config = dict(
    encoder_arch='crnn',
    model='contrastive audio-text model',
    dataset='short read English sentences (LibriTTS-R)',
    train_examples=26041,
    gain_aug_db=6,
    time_shift_ms=100,
    n_mels=80,
    hop_length=160,
    input='mfcc',
    spec_augment=False,
    win_length=400,
    tokenizer='word',
    vocab_size=5132,
    loss='sigmoid',
    embed_dim=384,
    encoder_norm='groupnorm',
    encoder_activation='elu',
    encoder_weight_standardization=True,
    encoder_channel_attention='se',
    encoder_depths=[1, 2, 1],
    encoder_kernel_size=3,
    encoder_stem='single',
    encoder_widths=[192, 192, 192],
    encoder_rnn_width=256,
    encoder_rnn='gru',
    encoder_bidirectional=True,
    encoder_rnn_residual=True,
    encoder_rnn_layers=5,
    text_encoder_causal=False,
    text_encoder_width=128,
    text_encoder_layers=6,
    text_encoder_norm='layernorm',
    text_encoder_norm_position='pre',
    text_encoder_activation='quick_gelu',
    text_encoder_mlp_ratio=2,
    text_encoder_head_dim=64,
    text_encoder_fused_qkv=True,
    text_encoder_bias='all',
    text_encoder_qk_norm=False,
    text_encoder_parallel_block=False,
    text_encoder_inner_norm=False,
    text_encoder_positions='sincos',
    residual_init='none',
    optimizer='muon',
    muon_scale='match_rms_adamw',
    lr=0.0021,
    momentum=0.95,
    nesterov=True,
    orthogonalizer='newton_schulz_5',
    adamw_lr_other_params=0.0017,
    steps=2300,
    batch_size=128,
    epochs=11.3,
    lr_schedule='cosine',
    final_lr_fraction=0,
    warmup_steps=230,
    weight_decay=0.1,
    adamw_weight_decay_other_params=0,
)
Rows from block 4 of the audio encoder, named by matrix and row number. Each number is 500 + 40 x the weight over its row's rms, rounded and kept within 0 to 999. All counts start at 0. Numbers have three digits each. After the name is the row's rms in percent of the matrix's.
# weight_hh_l0: GRU recurrent weights (gates r, z, n stacked) (encoder.rnn.0.rnn.weight_hh_l0, 768x256), inputs 0-255
weight_hh_l0.218 107:478469442510434506501523554484531497458526511574455406520511566537441509512510513511526500476523541526503521562497490561452524485556509552501563430557502517553446547531545471508552463540490534516448553418444461520493490446594522471508536558544482446454429507489503466506479558503478570483525554534509494532497548503512495456503488434531458488429502453471498578464496478482543542463485524498508552475464512606445460444470529554432476445557507537526550552436514521518543508528541488496530498577455441508457490525518523505485543539515489555504509520430546412560473493464550533523506469497500547459426498397517489445553510497424510485502483532487487541530495599493521494501541469473433513405541532557503442460500415466462582527468451551465523455491501444517489488485544465
weight_hh_l0.219 099:520487494489469553446483459482468489576469515495475498484485532491500461527470471455550479567505506509399512420546548460530481505535539475504492549498610481507516455485436534513553457478546495506590492530535534547539539553515501541456511522469465520428515558479465452564562537513540503502509516472464503573460443490568474548586460489506538522505542498467510509525475492512489458471495541547585541497526504553490487557387537563465521476499467515532553502498537529502445502526527462545574518472510487474475477431453513551490512434537480517562557558493437524540439449453525521495483484472499475497486501381534432485500454489516511459407512555493461512446521517474509474461511510546488481446510549541498524458392551419577495415479539528499450461588463527435418495456525486
weight_hh_l0.220 092:543533527537485549472477536536506526507484480483523511486513460519489611495489569461510464525416558475499530515539426523434468536536513466438388544482442476435479475475506435517391439552506478506571487507513495517505451521427463485499524485521544550488486490556575501455472478423539525527483502567524499521507527496536489419491516522524445516527451540552515506510501525490511496503529434518477492576506511407515553485464548522477519489538515560539510485535430523472493466436538538599557472458520517547514536614512530475423483490496547562440521469503471517493489508450540446532478514453517474466483563533579512499538535480518474478537528605504536498500513550474471452482481597535522502518548467462537528419528527548577499493467481497490499465471474533419531551589504581
weight_hh_l0.221 104:459496495543482443566530525408508519524525439475515463492479488478539444562528501472504444410541485503475460506539509508513530413474398589541467477561493555512475440464497448537510488475467475573554519543452526502419534550507534502469496515488564471504542502434477443492483444557477453497491434535474470574474462525439510493502561455572544462443516462436540488524383523524462524504451505552496490477450536487538545466476488483539471587515517478466457580522524491489479554512510546475504479465486568483467598483456537560472549488529500518503431540471506534462480478486585493513528548500505470478512537512471502426524497513478469429518535511502448545526411514494514579530493524546444518532495497448464418562514407549504534517562477480537494509522531550519544484474578448
weight_hh_l0.222 095:433466446540477514433466514442573480500510537540444472518523526481543592513591487510499530590427504523542544528503479517481481580434535538350488487486470534432570458475539486467495564493482508486503482559529477492497472497543501479439489531493507519448510538534504502523412477528538584479462527481483537466458455501480541570481444523479442505594464516516488496490490487539518500450478464477580442576448527462504574570571452479460494484482491535467531520510534514525544524474510532482496505491481514464453530526535459526526526501532484565530486499500511489505402495548487490425476491507506520489508552487469465497513510533500453556542461553441540559449469611470483475551502401552536540537450442532590535553494555478602531503497488496530508487509506498442510431536474487
weight_hh_l0.223 099:521439493508504553470482503536466506450529516433566545524440505479493491501541502509492491568541468582483478523437549455526484464525549539479517446491474514476535485426536468503475535489551524521562555551612515531523521522527586534456492502462464446515514450574507562490489466455458443462495509473528449430458490459514528548543546524530528439548567559472465440451513518556471461512547504535477524511452517526486549535546523475575565448497542514473561515419574479532505532494536560473507479575557476493502465534511486465545434512535472451481470468483508523546518546466546540487519524438518561527471448449466566498532532435473456446462480478469466527584527424549485438491571549581480481459534497488545553570555501511546490476506547500487482424488614468494466540524514443
weight_hh_l0.224 105:504460565461521502483486576527526425487449444457558466503493468551505571508523520594537525483499543528542490518490586470484543511473508521434509581458471402522519576480521476557466478538531500557493489480475548530486528532501557552458510545546482543465584456445407458536526524499547531519494513480527517474527491539530536486431594465609466518488496586563498485459478487550499473494588472476500422438499550500502468516506463555465483504595519586474579478503544504529521439587502523484427482487510461549516555517492507439512513483496543536504515481547499465472463483486467514482471473515553522502580515475513511570497511463543559459546531516544502581474500503437539481501486504470432423469488445466513495448531498460574480509531571530453468500486510593457525495460505529
weight_hh_l0.225 098:489510470556516480416516552477476485525495471584475473458437506483502467495511512548474447537566551475395508527543507522477438516540483522417431483536509469502531501499501478463523548528541489478559480473470507483549509591471546471479493495578568533563503525486531548458484436491522486440505508474468475575551516459546458511478489502464499487501535545516442513478507574485492495517487521519486588462495517535427536535532528511489442544542473525489463532489476474539463400479528491488529552553446416511554436498501513471504459575441556411441507441478538480521474546624524521419559518509497506510537397547500475472537498482518485522506487472466539468429525551587553462542497543361455515509438529449480540503523508549520511466530490501522449485535551522470526526544470441
weight_hh_l0.226 109:487463524501496551511499569538474422457544514516471557503486527476513511487451567487501507494541524485491515517482516477455442537436525519452471489446493478462547445421445471457513432481513473522480483475497549481554568503467413542550555505559492516511491510515530512499427576451456508494465462476494477516552556520528453473446453526424469579440442469471555492486453528468462514506502498469471409488513473488472571535557506485481446555436446516452499484480547544593479460504447486468559480469479551413465433495472492590447503513510501489541455514499514478494445460509507481654471480452466482515539493537491526563468514486416421463409421497515525495506501440514557478516446484515441519458475531533513493555466545545605512553525483490476505505423466491518460520528505426
weight_hh_l0.227 102:546556493527450513558479489575476498515477495466472512519542496517497467511518521528437470503548467478489480472499507582512488589449549494473509475528539510540547497455471487514463540479578558518468501493520496553486578518461448478546449501456496511475528549540540525464469427522466459598556503426483528540536471501455504466571517436483503451480479437505534403581506567485423485560453495560501561499526569456424497476462486481557462470481432421448479463512452563522481496447479456452461489518484484543486428516502516479481472509452455460477454512457444565501531452569597498510487456540537536489474480459481536529453480480523553450486544483503495486522504479453478482534463558511533567530520473503533552511333584526555514456519546476438471474490527497489547421513488472
weight_hh_l0.228 099:449479416476531465516446404487491485472476512465471470467524436513543619427501474494460517601587492519543529510422555590487538557494492518549495490520505503511517484440486433531567484459486545518504481547493592444498517476502569475474408507525474522551510447467505453512493488528506439567464578482445477495455472535450512532510496458522484512444533491495505513463497502471520528547524512435441547474487518519437540536500542524534485477488591569513437571491513548473466505564526501504475470579538483533533536519535538492504458553466552539572512526521542501533511522498561508471564481456447503470498526557466521551488432502480470477538477483501433577427485540490505517543509514456434491416527554466479511523499402488499511460550505430449510521588568479512524467464444500
weight_hh_l0.229 106:493535548520541504521498432474508499482500517480483442535488531487525504463515481530491528540479494547532618475479474499505556494515455521500502505518591510456571514556535540528549492378519464503541487466489538511498539498486436577518533448479444493490557574509450497525661522605442490552556533471474489467492459465500484506449498522487533504526530436522434467489500481380469524449534464558561539469428457487526521469532564533550464619551465537509487521505485562509583543464509480492564438520448402536529503505501615533571517474507532501535553529478559518503496470463479496497503446531524463472478487569530429530486467462549499512514522491484498432449438440480437507468463472535505499480462476490464529510496487454504472504477470528562484508474552529525458488513480524
weight_hh_l0.230 111:564453519532494478474497516519488514546564500495489459494436481601533536488487481552589529442509443422456498525499518512571511511513503438559484565535480430514498522475529560555439511473529540497444539585519495502457515574482543502508399521539457508475406507587484549562528500535438538498510483513448538566492568462487484508448466493514516422548516531524452510444453486529413506467441468506468428560449541445457536428496560480545454494456472529536570501512550469536541514504509492529521477417526483427489515489412523478574532492480560523479508512534519511519504487456481464468476503468564433468472444525486555556536496526473472526472443543525534507523521458484519499503435516415455513524438563513500496489512472489486561553467577449585544457510458505522508548465482490
weight_hh_l0.231 091:494505494575522472520498532474548487538482465562448522412432465546475504473488514391483391538551487488444489560529518406468504457409561569544560540508451462467565438508591418545509481508549444456540510561510433539459497488536444492460478539512500503470440446512424477500480555482547466510563435562566475476496452513516525435488520519540493517535480449524531544506511494536493496566548425530513511536519473476512558482510590513557523428540442538471475483508501478578464427446496496528524555458448548529502454494534562504538492462549564544506461525477508496465474500458574486513523550455477566447478481470478459524492521473478501485546473549495503461498525530466504493548548501496414486525561449537444510536540496484446512481507493570499455498493491555470536496525472547
weight_hh_l0.232 095:510437512474509440524419571470498480454551556431510502465461482546484502529555494495449524479502498456539486437542440542561533432462506490476499507457569545510457398459459510548458504522539451499491507552555522532572464574537506495537499508447497476536534451543488486443521429483504497488447491569524462505526448527469515518537496527579475476498516505511451514563547567469512511545542544475462508479569523573449476515489505524518460526485479435511536502415504590466460472474496423482493506412421521533543556543509496399524463563498481535496502446485492538557509511477518484485495480489511601446514510532516442467546584581462457448589484562442538503509477500458496521487423518541529507435432503523432466532442490541497473528538456490506489534531583492495550470453484547
weight_hh_l0.233 099:483531509562524465505488481498500437503498516476489444516483492496468474507627501552483578532445535467537437516494484491490564449517497506483497489502376521511492470611528537442593517547509523529566505454524521411484514461479518567496588491529505547506561472500456492517577560459525468528510457580471496525490468564515520477402511511482529543462493468520496515516513486518457483592423486474470505545530448509559485525516549535553478501584578507477500460508431559500505536475477574522574509551467487522521438559478510476494470512508482509545496411414454616469546457541503528418525478523506570519531543502464509472462450495484543470547489535510535452460543489487452451443496566503460507430506558498511509528451464522472523485537510522446531413534548504521475502518510500
weight_hh_l0.234 112:489483497495512448513529459580453480493395515474511538470511464473484441485542506483484532474386493399515501548489497611457535515442478559522536440504476500576491462518464489494542513530475465558503484484552613516550569496576534583545473500450565498564524483420494472482458511405468563497529503503529490462450514473522512514481440516465473538450509464406494501442503561468447497503477543463529524507513502503498510462558553512503533540489474513553557473546504550555503513485474439501516516488537581560487530504530539467422554510415545495523448522489481435549446486508522558496465473466528541442501500548568466471542546557545511412521494537510518496515530539567508480541461482528495435547529533505474485602508402493508539500492503464464488472448509517542470505550510449
weight_hh_l0.235 099:502567436496527457502447506495437508520539509575539466524516439483515466532459502493487488492485531496577491491415524538471573582459505482518515517566526469476555491431563388545457548542522579515455563466528491503504552535506525488536477458528556487471459504478544498509532516465478473589576506398570525494534485504536447525461499565448481435508488549539513470557519521457511542436524489492498532501439481500658442515460467540506484506438547512531492481528549502502494510447495454555535471482518495521507524520521490557517480469520505542463521522529505464472467462542480512488496490559441518474565514515507518516520496553494424513578497549468466543473483486569584583491433441459453561484506452496546539557549520532499454546395491514467421497494537475574559500506532498
weight_hh_l0.236 102:607520481522476574459467525503475433517560511481570476484425495519550560532443521563489450525567514517494463512533529554447517485472456556533491475519524558438487498493559512566434486551517478471449477468575487434519549459453503522508517514513468592492492500480498544491513435575573547506437457479443546566547492490484423451462425448519499543534449529492486521480496553464514529462494497507510449557531550557581493512557473550451527513426542508522484449499511440482458486488526493473484569542521505532523477600490550493488492578537495528568481476519480521521506544454484446458507437500497543425490483560508436437592470585492529507548468492509553547452485499574516461478484524548483556545479437491453511489556537410477581481504500514519501479494537484502459524496540525
weight_hh_l0.237 107:420481490517515491505504511490465530464495427565524478490441463457484438477490476504536478460552590516461537481449509554522527533501480476439514492529525517454459437526473522530507472463526463476490489496472515489490469494439479531529525440548564551495549555546485460526499437537506505521435469465550495508471513561522492518478442444470552448506542479455488553494484518465498494571505535505560573493452486532500504524537421527478537493537561498388431546495511515516537391470519427458564482507444590468500569480526496478392512511467511389511446468456536530451510473491473501492455517520523515442489483461440522541427513439509514420521496528503516541571533479626546509532505487493503471465508507475440556471463478614522524445506512551546470463530455462507433421569513489
weight_hh_l0.238 104:494518507490477527460497513466529539503475423512540544479560449491473497489460490512449460526498502562479569534476510612492539534474499538450466513499606540475540525526445509500564557459526506507491536539453500510543413531455479448452489540544488495516473479499504457560517463561510517483474526434505504564548491551518514490494537536511487510486544507528469564499549410484530569520485463470454495465458582501489471477512429506451478473492443557490469548418457548468476433507408493460521500569476503488521478511508555410498529470476435523501476496529567488463558474482457489563499403488512531545471492481458440444502469557544418537547510585504457472428438458491566487475436583535560477458479508503511544464524535471468504526589524509454571537491476484467551498404566458
weight_hh_l0.239 099:474522495527498516522567574492488499574585559522492404548475410496520507510480403508536494546552491397503612537489532468520512440501447480419558516569530496511485525500571529496546401540496458548498493442445560499445513501517492483513525545537459500548519458509498485516457415499426559484450436533454472477477511440517439455496522538553505517521502563516533515429522445511542475464528545489540496506516511580512516487484482527547573520471527551627547390484448461522577494448495460434426512441479438467447507524513520485451450460534537499501447522494502487503470519547509497541499483489521442465488478484464450489505510451554480506528498451465517432453555489544475442466537479494526504524475508518508527484531566479489516582480513559490466487502499536524526553514472469
weight_hh_l0.240 095:515579445521539485449477546509554501463476597503466555517452425571532402537517484497523568397447449476468456489452463453505509466418559518443458429456525511451484453569453541500502538513479557501499509553434476432468491473518411420554491466521528523460430504537481505521543485499536582530454538495533487539540591545472514534474538519523445538500521542508504476482528464532478551476452519517463462453535514536539427552571469557431474514516493563551516519437515533517520515515424503460532473451509501516468576522553493598557506552525561502519468475490523522510501513478472482543455559485466557491603496508499489491430567531502568502549478506488473478532456508524533489522437524496465539502562556486515519468521552504431522474476557553495525512454529512494479509523541494