Rows from block 2 of the audio encoder, named by matrix and row number. Each number is 128 + 24 x the weight over its row's rms, rounded and kept within 0 to 255. All counts start at 0. Numbers have three digits each. After the name is the row's rms in percent of the matrix's.
# conv: width-3 conv (encoder.blocks.2.conv.weight, 192x192x3, standardized in use), inputs 88-109, a 3 kernel for each
conv.7 098:125133121141091152131128132179139132113115120103094135135092124098125136127176107138110140125073166135141124097121143130120145117179108117125122144113152128147111120118123153125137164098152161170133
conv.8 097:078168169113120150104092101161100126085136104166134112152158094115123077109139155082150164184153082145105126079109191132136124157105134156134164135141129173097142146152071159140163136110164098141117
conv.9 100:142116123101131170115077172146118106145162107125138120132154109142119165147096152145134143120128132130132104143124137114121138155119136129152121131122138120100199148138151145126144126128182130134124
conv.10 097:128114115159153130148146123118136150111092150164141157137117143102134138133106130122112140149157095126129146114103161103108153087098138128079138159120115143083125112162151155157120119149128114113149
conv.11 097:142143117084112114156148144116137126144115141133124119117144128118111148170116137110119124186165119176131149109150120117127107111135156127106171113147100084117134169142115107099090130159148102112131
conv.12 097:139140120146111078118167134122134126108155139093125109140091095106125128143139118107144141103141102096136108128149145145166131114108121104099145176118120105088106154099104111128141124118141091148105
conv.13 102:104139093181094145171136104142122150166104085136100158168120094133115120119134136158109099152103112142132144154142137104110169146153170092130115164123125153113151115151127131130130132101085178143110
conv.14 094:126127118114162103144167101155153161144133174152105168097125134142133105142107116163100151166099102126114131120144143147146158102146154125164111131147151115123146155114127146121123122117146127167152
conv.15 097:117117123070138160136126156116130175161182128125137115111151120101082142150123155125135108109140131107154117120141124143134081164134110100129168150126153156098120094127137124156096124121135147116127
conv.16 101:108115154142109110130177102139163126092144151092130158135122127148116133130148107139094135123099141107152142141136150118133153115163191115112148148117067099142114129147153132138118130108105152187114
conv.17 097:097146097138175131114142148149115152170164111095111121102118074082128117130131146113138083139148125101106132088141164146129084123134173129149157155153151154119121125150164163122081148179139129118156
conv.18 109:157109127144083159089104155112121160108118146096151119136103141124135132124151113126126109139084136131122133114124098177144148102115115133147103135129128121145147159114124111134134154125110103161086
conv.19 092:177153106105130137123143150148137164143138153126088169102113166107065127149124133133127138188071146116131149158131127110137134178174168095139164145122111118123168100105101136105120127096105140096135
conv.20 095:118120149164159147097126127143145146126143140152114105125149171065106073091102122133149116152157141118118146078134129119121163128119123152116103128186129130142102138113135112119111116094109100130136
conv.21 103:111140128149158155145158138097133120140114154118145150101154135108155125138097131084122138155150081143124082147131077120085136125116071142131089091163174134149169137139120134119161123089135138084167
conv.22 103:146140138156148137122137091108121129109138130090113097125135133157160113097109121117122108170200143130164172123118129123125142108123179139131162118128145126155113106141063127131105137175132161176123
conv.23 113:134149116161119122071104121135154136134111124139108128136159099122114145126110137127118155147096144104092135135142109141110152157105105125129116130114096168136127179119124136125157124119136127152122
conv.24 110:155151095121115114143143135155086090128128099092117172098115154118089166118149130111086116147149086155128069093108149138152121136162133074117148127159123135133110091121174085117149161116131121107107
conv.25 098:142113137138146138115111091192110096161103124148116136117119128110149127149122091134094137138120147116127110115114130167129110157153130162165117135171133097145123094117147115112109102114129093131146
conv.26 108:162121136146125108151122085118145112160140149128106129116160142185165117131110127127119123152079121203129125103125123145079087138094107160094149094129102133135189118093121126153125139096118121095134
conv.27 090:115093119154118130118150126121148121156111145103173129136123114131135139125147128124110125134167125149135113107107153139149134131090133117120147144106120088078135106098105109128109107134146140114130
conv.28 093:111152114117150116115110143132116148118131168134129115135127114124151122129152120116120158082088166139136157096147112125129108125128182089104134097113078084090097091133122077162141115123113116114145
conv.29 114:110148134128143119123143127132116118122108169111129146143125119159175132168112144138135151148147112108148155121127142082098188111073115145124079118118106148109115145136123085132135142098094150101086
conv.30 099:164162066148159150132107136123119152138110091109102111141124152138124070120119118140168100133116150100132153123121129142158117104124124146133132098130132098142148073115121107123132104091155146098137
conv.31 096:138116171124122134111103146127148123113110153148118132134125129114110168135119170112127138141179162111132123080145122160133142165129127084147126136151116116146178136110122129141146142148117148138122
conv.32 093:116092110106130112102141110116136143131100115108170125107129100131109119158177125157117099111139127077116148099143147100144136096093113122118139108152113106110102113089095120132111148119116143061164
conv.33 103:132101198179100141107085108095145119128110134081114151129112131142087140099150132142136107153118114110174127098100090133135130136085129148122148118098139165111057142097150155143066080166101138149156
conv.34 089:128136131130131107090123137128155139101137126106123116138164098110143148104100139164125138139168137118104101114122129115132133140075116135108089105146152182105119144106138169141132130150102113136139
conv.35 104:136139147160107118125137118145177130106107089100098139146162092113162125093150120115155105144109181128154161163079113110113127097152159113118161132133134089155147121159137125118125142167114123161154
conv.36 096:112123128115133115115154160150115173095122129136127099130130153119161186152161109132142125197150060114110137187142153155098092150105126142128087148108089144132122160125151132129143147136114129156158
conv.37 098:121106164146148129142118091176130091112081130177124136129115185125139141128121132109129150120094146138140119129110112153138113157140135101153125149144149116098146108180126150104096135128117122137103
conv.38 089:127120153117138131117147125147089147157139105111136142114141110109088159162113101108093129083175148117136138115151122127150158133094144090124099113086121138093087116069123139159119144116102092074145
conv.39 121:112130149130104106120140160141144122180152152183142141135149141126093133144128161152111140113149137198142155116143124115136122149158120110135102060093128114091131135120142129117151107175129110127121
conv.40 107:130133070102166118087144155156120171136115171143138134093158144113106106186142169149114141122114143167135120077120143169117082106107132114125138129139160151084137153133146174151137112127130104103154
conv.41 091:167124117128157118109144113046170152151102115147158156129126118116133104132093115105140123095104143151137120116125129114120112129142113191100117137124100128137138173154115134120125169127126151132099
conv.42 101:162098115143120111137138131160162164174114053120135082156154115083133127125112132172145102102119076075141126111120122133150068150142126099114149170121116157128116113119140127126121148119126124173146
conv.43 097:149214144165112152096125118139095132113146136084156125119150134113094132143135132138122148083112126107158131107174149099118111143164154147139147118136121160130119127115106150141095097125135073095150
conv.44 095:074098154075129133103143169099141153087153157143155168097165151118132130121125148100102120157147163101147134132156124134140145074106155141118140082147136067089148116107113130146133103125153121143137
conv.45 103:128139112162140116138113145146128150117153123126089141100161142117171134134115166125141109184102082100102158129104117117094092119138128144152114159135145128128190112147145133132121161119110125145171
conv.46 107:105130126147095113140168121130128114121073114113121119156147138177163178121142151150143102146142061120133080102146132117121092098146101172102134097109176096147135120153131118104109116140145138126134
conv.47 100:132172143131170124144141145164158142114128126175165061150105145159125100138129112117118138162107140148151099107096072142150145134188138142085148121128126126177171119109111135110127076121120148105099
conv.48 104:148120158066133138137097083156112095093127139123105114116115099151125094119118112135139097111132171136114143114138121125151108116101076126127110105136128149152076146131167181123140180126132159161131
conv.49 095:132113093131122086119127144114116099108084115163161121073108115151162132096136165133109112168154115158174145118130138127093142089129131133169122156141106112132134159195118172107095136127131094153161
conv.50 105:135106112116146110146138145107200116107131138082122132124139102132143096118102095129152155099113131100111127149129139094201123115173113117140166125122109102124129147157154105123108104165136094091141
conv.51 102:148085162115139125117117187065144137123088184138158137129145143156137099120163153132141118195133122099109137120134112128116159105129133105153131122123143112139079137134126122161127120132103089105167
conv.52 104:133130094138100157132131123180126088137127120165156124128113120156147088131149144096150142161193148100142110144122136118126124124120118137126098154120141085138145101142143173120115168125094164186116
conv.53 099:126118135142088152188114100125126150096101147112128116119152115109125142168154085174138088161150130088123141144090096086131160099123141114151147129109109126145133154168124101121179111132141134102083
conv.54 103:161145096123136130102115150143140144161102058113126145153133105100134169137093118091133132104147150132108136126105100071123128111122117157128104089115152155101133119184142157140139075100166123108186
conv.55 091:118140112136147157114113151121125114154147151096166120119110116143129117184146125123145154166152056141196129125116104126105097159152088144085105094144161112145137126149116143147126093139125146112142
conv.56 101:124115106126159084144158171166124155191162114135140123092153124160127156143138135116111135138130099166137121151116116166129134151109078175106129091151121121126125078108117124112115130100172107114175
conv.57 103:148113104132129112095136166144157076147127122103143176093134130133102110144110159155099099125083171120151113114111172172078153143131141132139094121113170114157176108081128097093074141101119123098135
conv.58 101:147144104146114122122071142067128146142206116104079143117140098103152131170143135129116132197150094133159155124129114095121118141147128099155166120138134122109117122130130130135133145124105126130164
conv.59 112:158145134132137088147126170145170125153114126129152142126143176128133168074115115108086109143136103143122144136091149101117135140127146161132127137143090103127126058134110142118138085135156113144145
conv.60 090:155103158134145096150111157089134096150100136098157151051157138090151155140119131088100129094158170076089139139122116114132095091121128108158144132110116124143168138143103110150129145132098148070163
conv.61 105:074139183130108122104130083146161098146156147130109085108123123111091088153143117131119160153132161121099150142104106122121131106111157121116120105107132134181136160139103127146112127088100126103158
conv.62 092:147114131156108139159109131048180124108106134154180107132175102118123154137110139122123121132137160073186147129160125081113142129137154128104131158108136166144162146136149168100115133094148153120138
conv.63 106:158136132150119127122123133175163154146123135101126130148110124115113158154128103125161160099155164165130154126144168072134126124117115138126158081102129136103077100132139095128142130117131158153158
conv.64 102:127171111122126107126159105177142144107133100115132117172127169141189140130096143118132152120128114139128094114141108117144145148158114155111136135116106123084128164163143105156139118156154154112153
conv.65 092:087098148152124145125158139098190156101119140165147135129124126135126109071145120136137150076105122096141142101128153100113150109091123150154137151129123065155134136125109119123141176151119150174056
conv.66 104:116128086112096114146094159136051142147108112161106098107127123096147140116155138144103143116111145153115120133097168128123104100086101134120108115119121110141093127126083116087137190082087115141069
conv.67 101:103116153116117141122136081150151101086174091095151090128129170120138141129176126144151086120158162116149100096112110150170140126137142119122131102148102126116102155117137134130108152143081121144116
conv.68 103:167120131112127150095141135097144124114113132121143137148139131138144123095134148130140120161124107128149086122068136108130143138128135111079150133140120133163127117089161102109163106137141099122183
conv.69 095:139096141099129149164131093144125090111153142115135089154139073126167130147117123126117131092127110157169141102130111160123118115124156102129171133127142125167154118140150102110162135158130122151115
conv.70 108:150151119111120163084123176075149162148163122115121150123159110130116148093117140139119097095095081120183135117139148137101114097117179148128184071123141086097134148145138148125105181123103119137129
conv.71 105:103114112154144113182123103185119143111189164154117104118103115157118119141124127119108125106131153136116118105112140146112126133128121098189151129139091160093112158122140109131137157086116107091153
conv.72 110:132158137138137134117149156143123129160127104118155108130101153114167140140091158116168100082128107143142152134102125145142164080128153109126131159123101090149122117122130111115137114144169083127145
conv.73 107:138132118073150143184155137121119107127109147112153161110127135154148114154141206135143136109113126149127127138139131110108142128120170107130137113128114153157156146152131116133119129152122137132122
conv.74 098:144123128118110114139140112068072176144142127106096138124099158124128117139163102114143126091098184172088113119115129140087128108114105145170110152142143106082132186147124130136135135140104088159134
conv.75 093:122107119122133094119149131121143160145164092077123148125122168114108115162157108139145164149090089139094113118115160141097111156142150134116151122165096128079109158129105153127148138142157149154121
conv.76 095:105160178161144109093120141180172172122091108120164144163102113086112108116147151148113140123191164135145146109148132090125164115109105153151104147114102097114138123109145149117114117151154121099104
conv.77 093:137114133099103125107116121135171119156158133102131158097128103150086120170121141152115124153168208115113172147167117119125085115157155133141147082142161144111144096099119127122108155128133183128159
conv.78 095:148110142157170138119130125083122149134134109122065107082092126111127142078103135150129160171149118138093073155199154115134124125115135171145133148143132116145131115128187127126168172142133166128136
conv.79 107:125096087137088183107138162156149132118142116096102147156162127065121144120082132120119115131136124133132090108124128111140107122124110133108122151099120081066112107105150095124130123129145164133156
conv.80 096:156165144143139168131141108163164122131147107085123111116121118110128080125132147104129152115133114179161177137086149098142132133168166090133151137121111115136138122116144120118126123137076185147142
conv.81 094:113137123148120114120195136131137119133129128130125143070129117138133116115122133136138116116117142145115135075148140113090159143142110117115133158129139120148139108080156115126141116161128126204096
conv.82 100:110132140142125140079123137125126115140094091103158108107147122152134129103114137113101149135131113130138135122157161136109181161125126102126140131110103100101193108177122166167116087148119103112122
conv.83 093:126135097183120137132175146152145142155110095082169110160108150146138134134167137128128130128102158162158090160107130125130133156124087107096123171137104147152093115135161096119183115118106140121102
conv.84 094:109094115136121073102131156121146143144090109149102158145166127161098144114121140156116117111142115152145110122143123096122166174064092117122129147147156108133129132123165149140116123108130116098130
conv.85 102:128125122110139106158086125141072144087126124154117098122075150144138147147138109125093121103084094122104129135128167102102134162119109093136120110147125164158103171146082119122131124124116140123065
conv.86 098:118092134102128113161152113092087144143126153142146083120139104138122127113124132115164136129121176110118136142123132138114137127150124097154154149131131166166094139117097123117107105169149174103123
conv.87 094:128152161112171138126151124072174136098123112108126146127143162133099139130119106118134151081094152097124164162107141121144139076163172139124115155179121120090110189135099154131124153145152143108109
conv.88 107:093114137156125108160146111196159099164118110173175120194098149120108116135126116144115068206205133174124127138133108126115119118163122142142138105125154165111133099078171171086141141155111137153118
conv.89 089:177123126137159083123132101161110143109109108109134127105153129114103136121129110137133127119111160115110177102127130142111159155119160135110139151142129095188106137100173109127101098124100114118134
conv.90 108:124109130176102123130138113088146161147092098093147140106119106143130131140081117123103120100138115135111161156140073152094165133104104122124124123150104128099139111131104109160161124150189140117133
conv.91 102:089119129121135125124134122132128115160063111181093105127137133067099129146099118128108167134149125129137125118113118138135107116118110141136087110156125146063139096106155141140165166105163144161118
conv.92 098:140111156164079112156134136126145101126121082104170156183160103138103113159106137100159147147102138103152121137114135096112155153159130131104079144130107099147148160124132162138118111172110129136139
conv.93 093:109154106110103112117150175145125157075136122146121148135104143118144117119119110134123133124149175094159133128138158138166116090127119143126078114136151132119114124086093151143159146125178090131109
conv.94 096:101125120134115145138142136084148121100145136137129101181147124150109097126129091164153129106042144117142128132109083129124117123129100121131132164149130143136132142132148124148159135095118119131114
conv.95 094:146109096116108126169126095127138154141125117124063169116130155158124128153122108123165103069098107140096144112102125098143104144123139107128136128132100123119131130098119141119157118093132122157100
conv.96 099:082134156120132114112101120111136140152137132144128062093137137116103099152165130129135151104166112098071140147161151159111123093144161097125115136132153123110100065100152122147107101128131152128103
conv.97 092:083095128118103088128189109135154125133125111126200160161122147112158172168176109126127154145121118127141146201179143111115135161161123135113130126117104102168116163137147143116124133143159187194087
conv.98 095:131101164158146096108082141126150171115152178123105131126140120157156152122082090116112118136177139114110142095114159150128145098115156155138104115116132176140156149113094113122170110105127112134156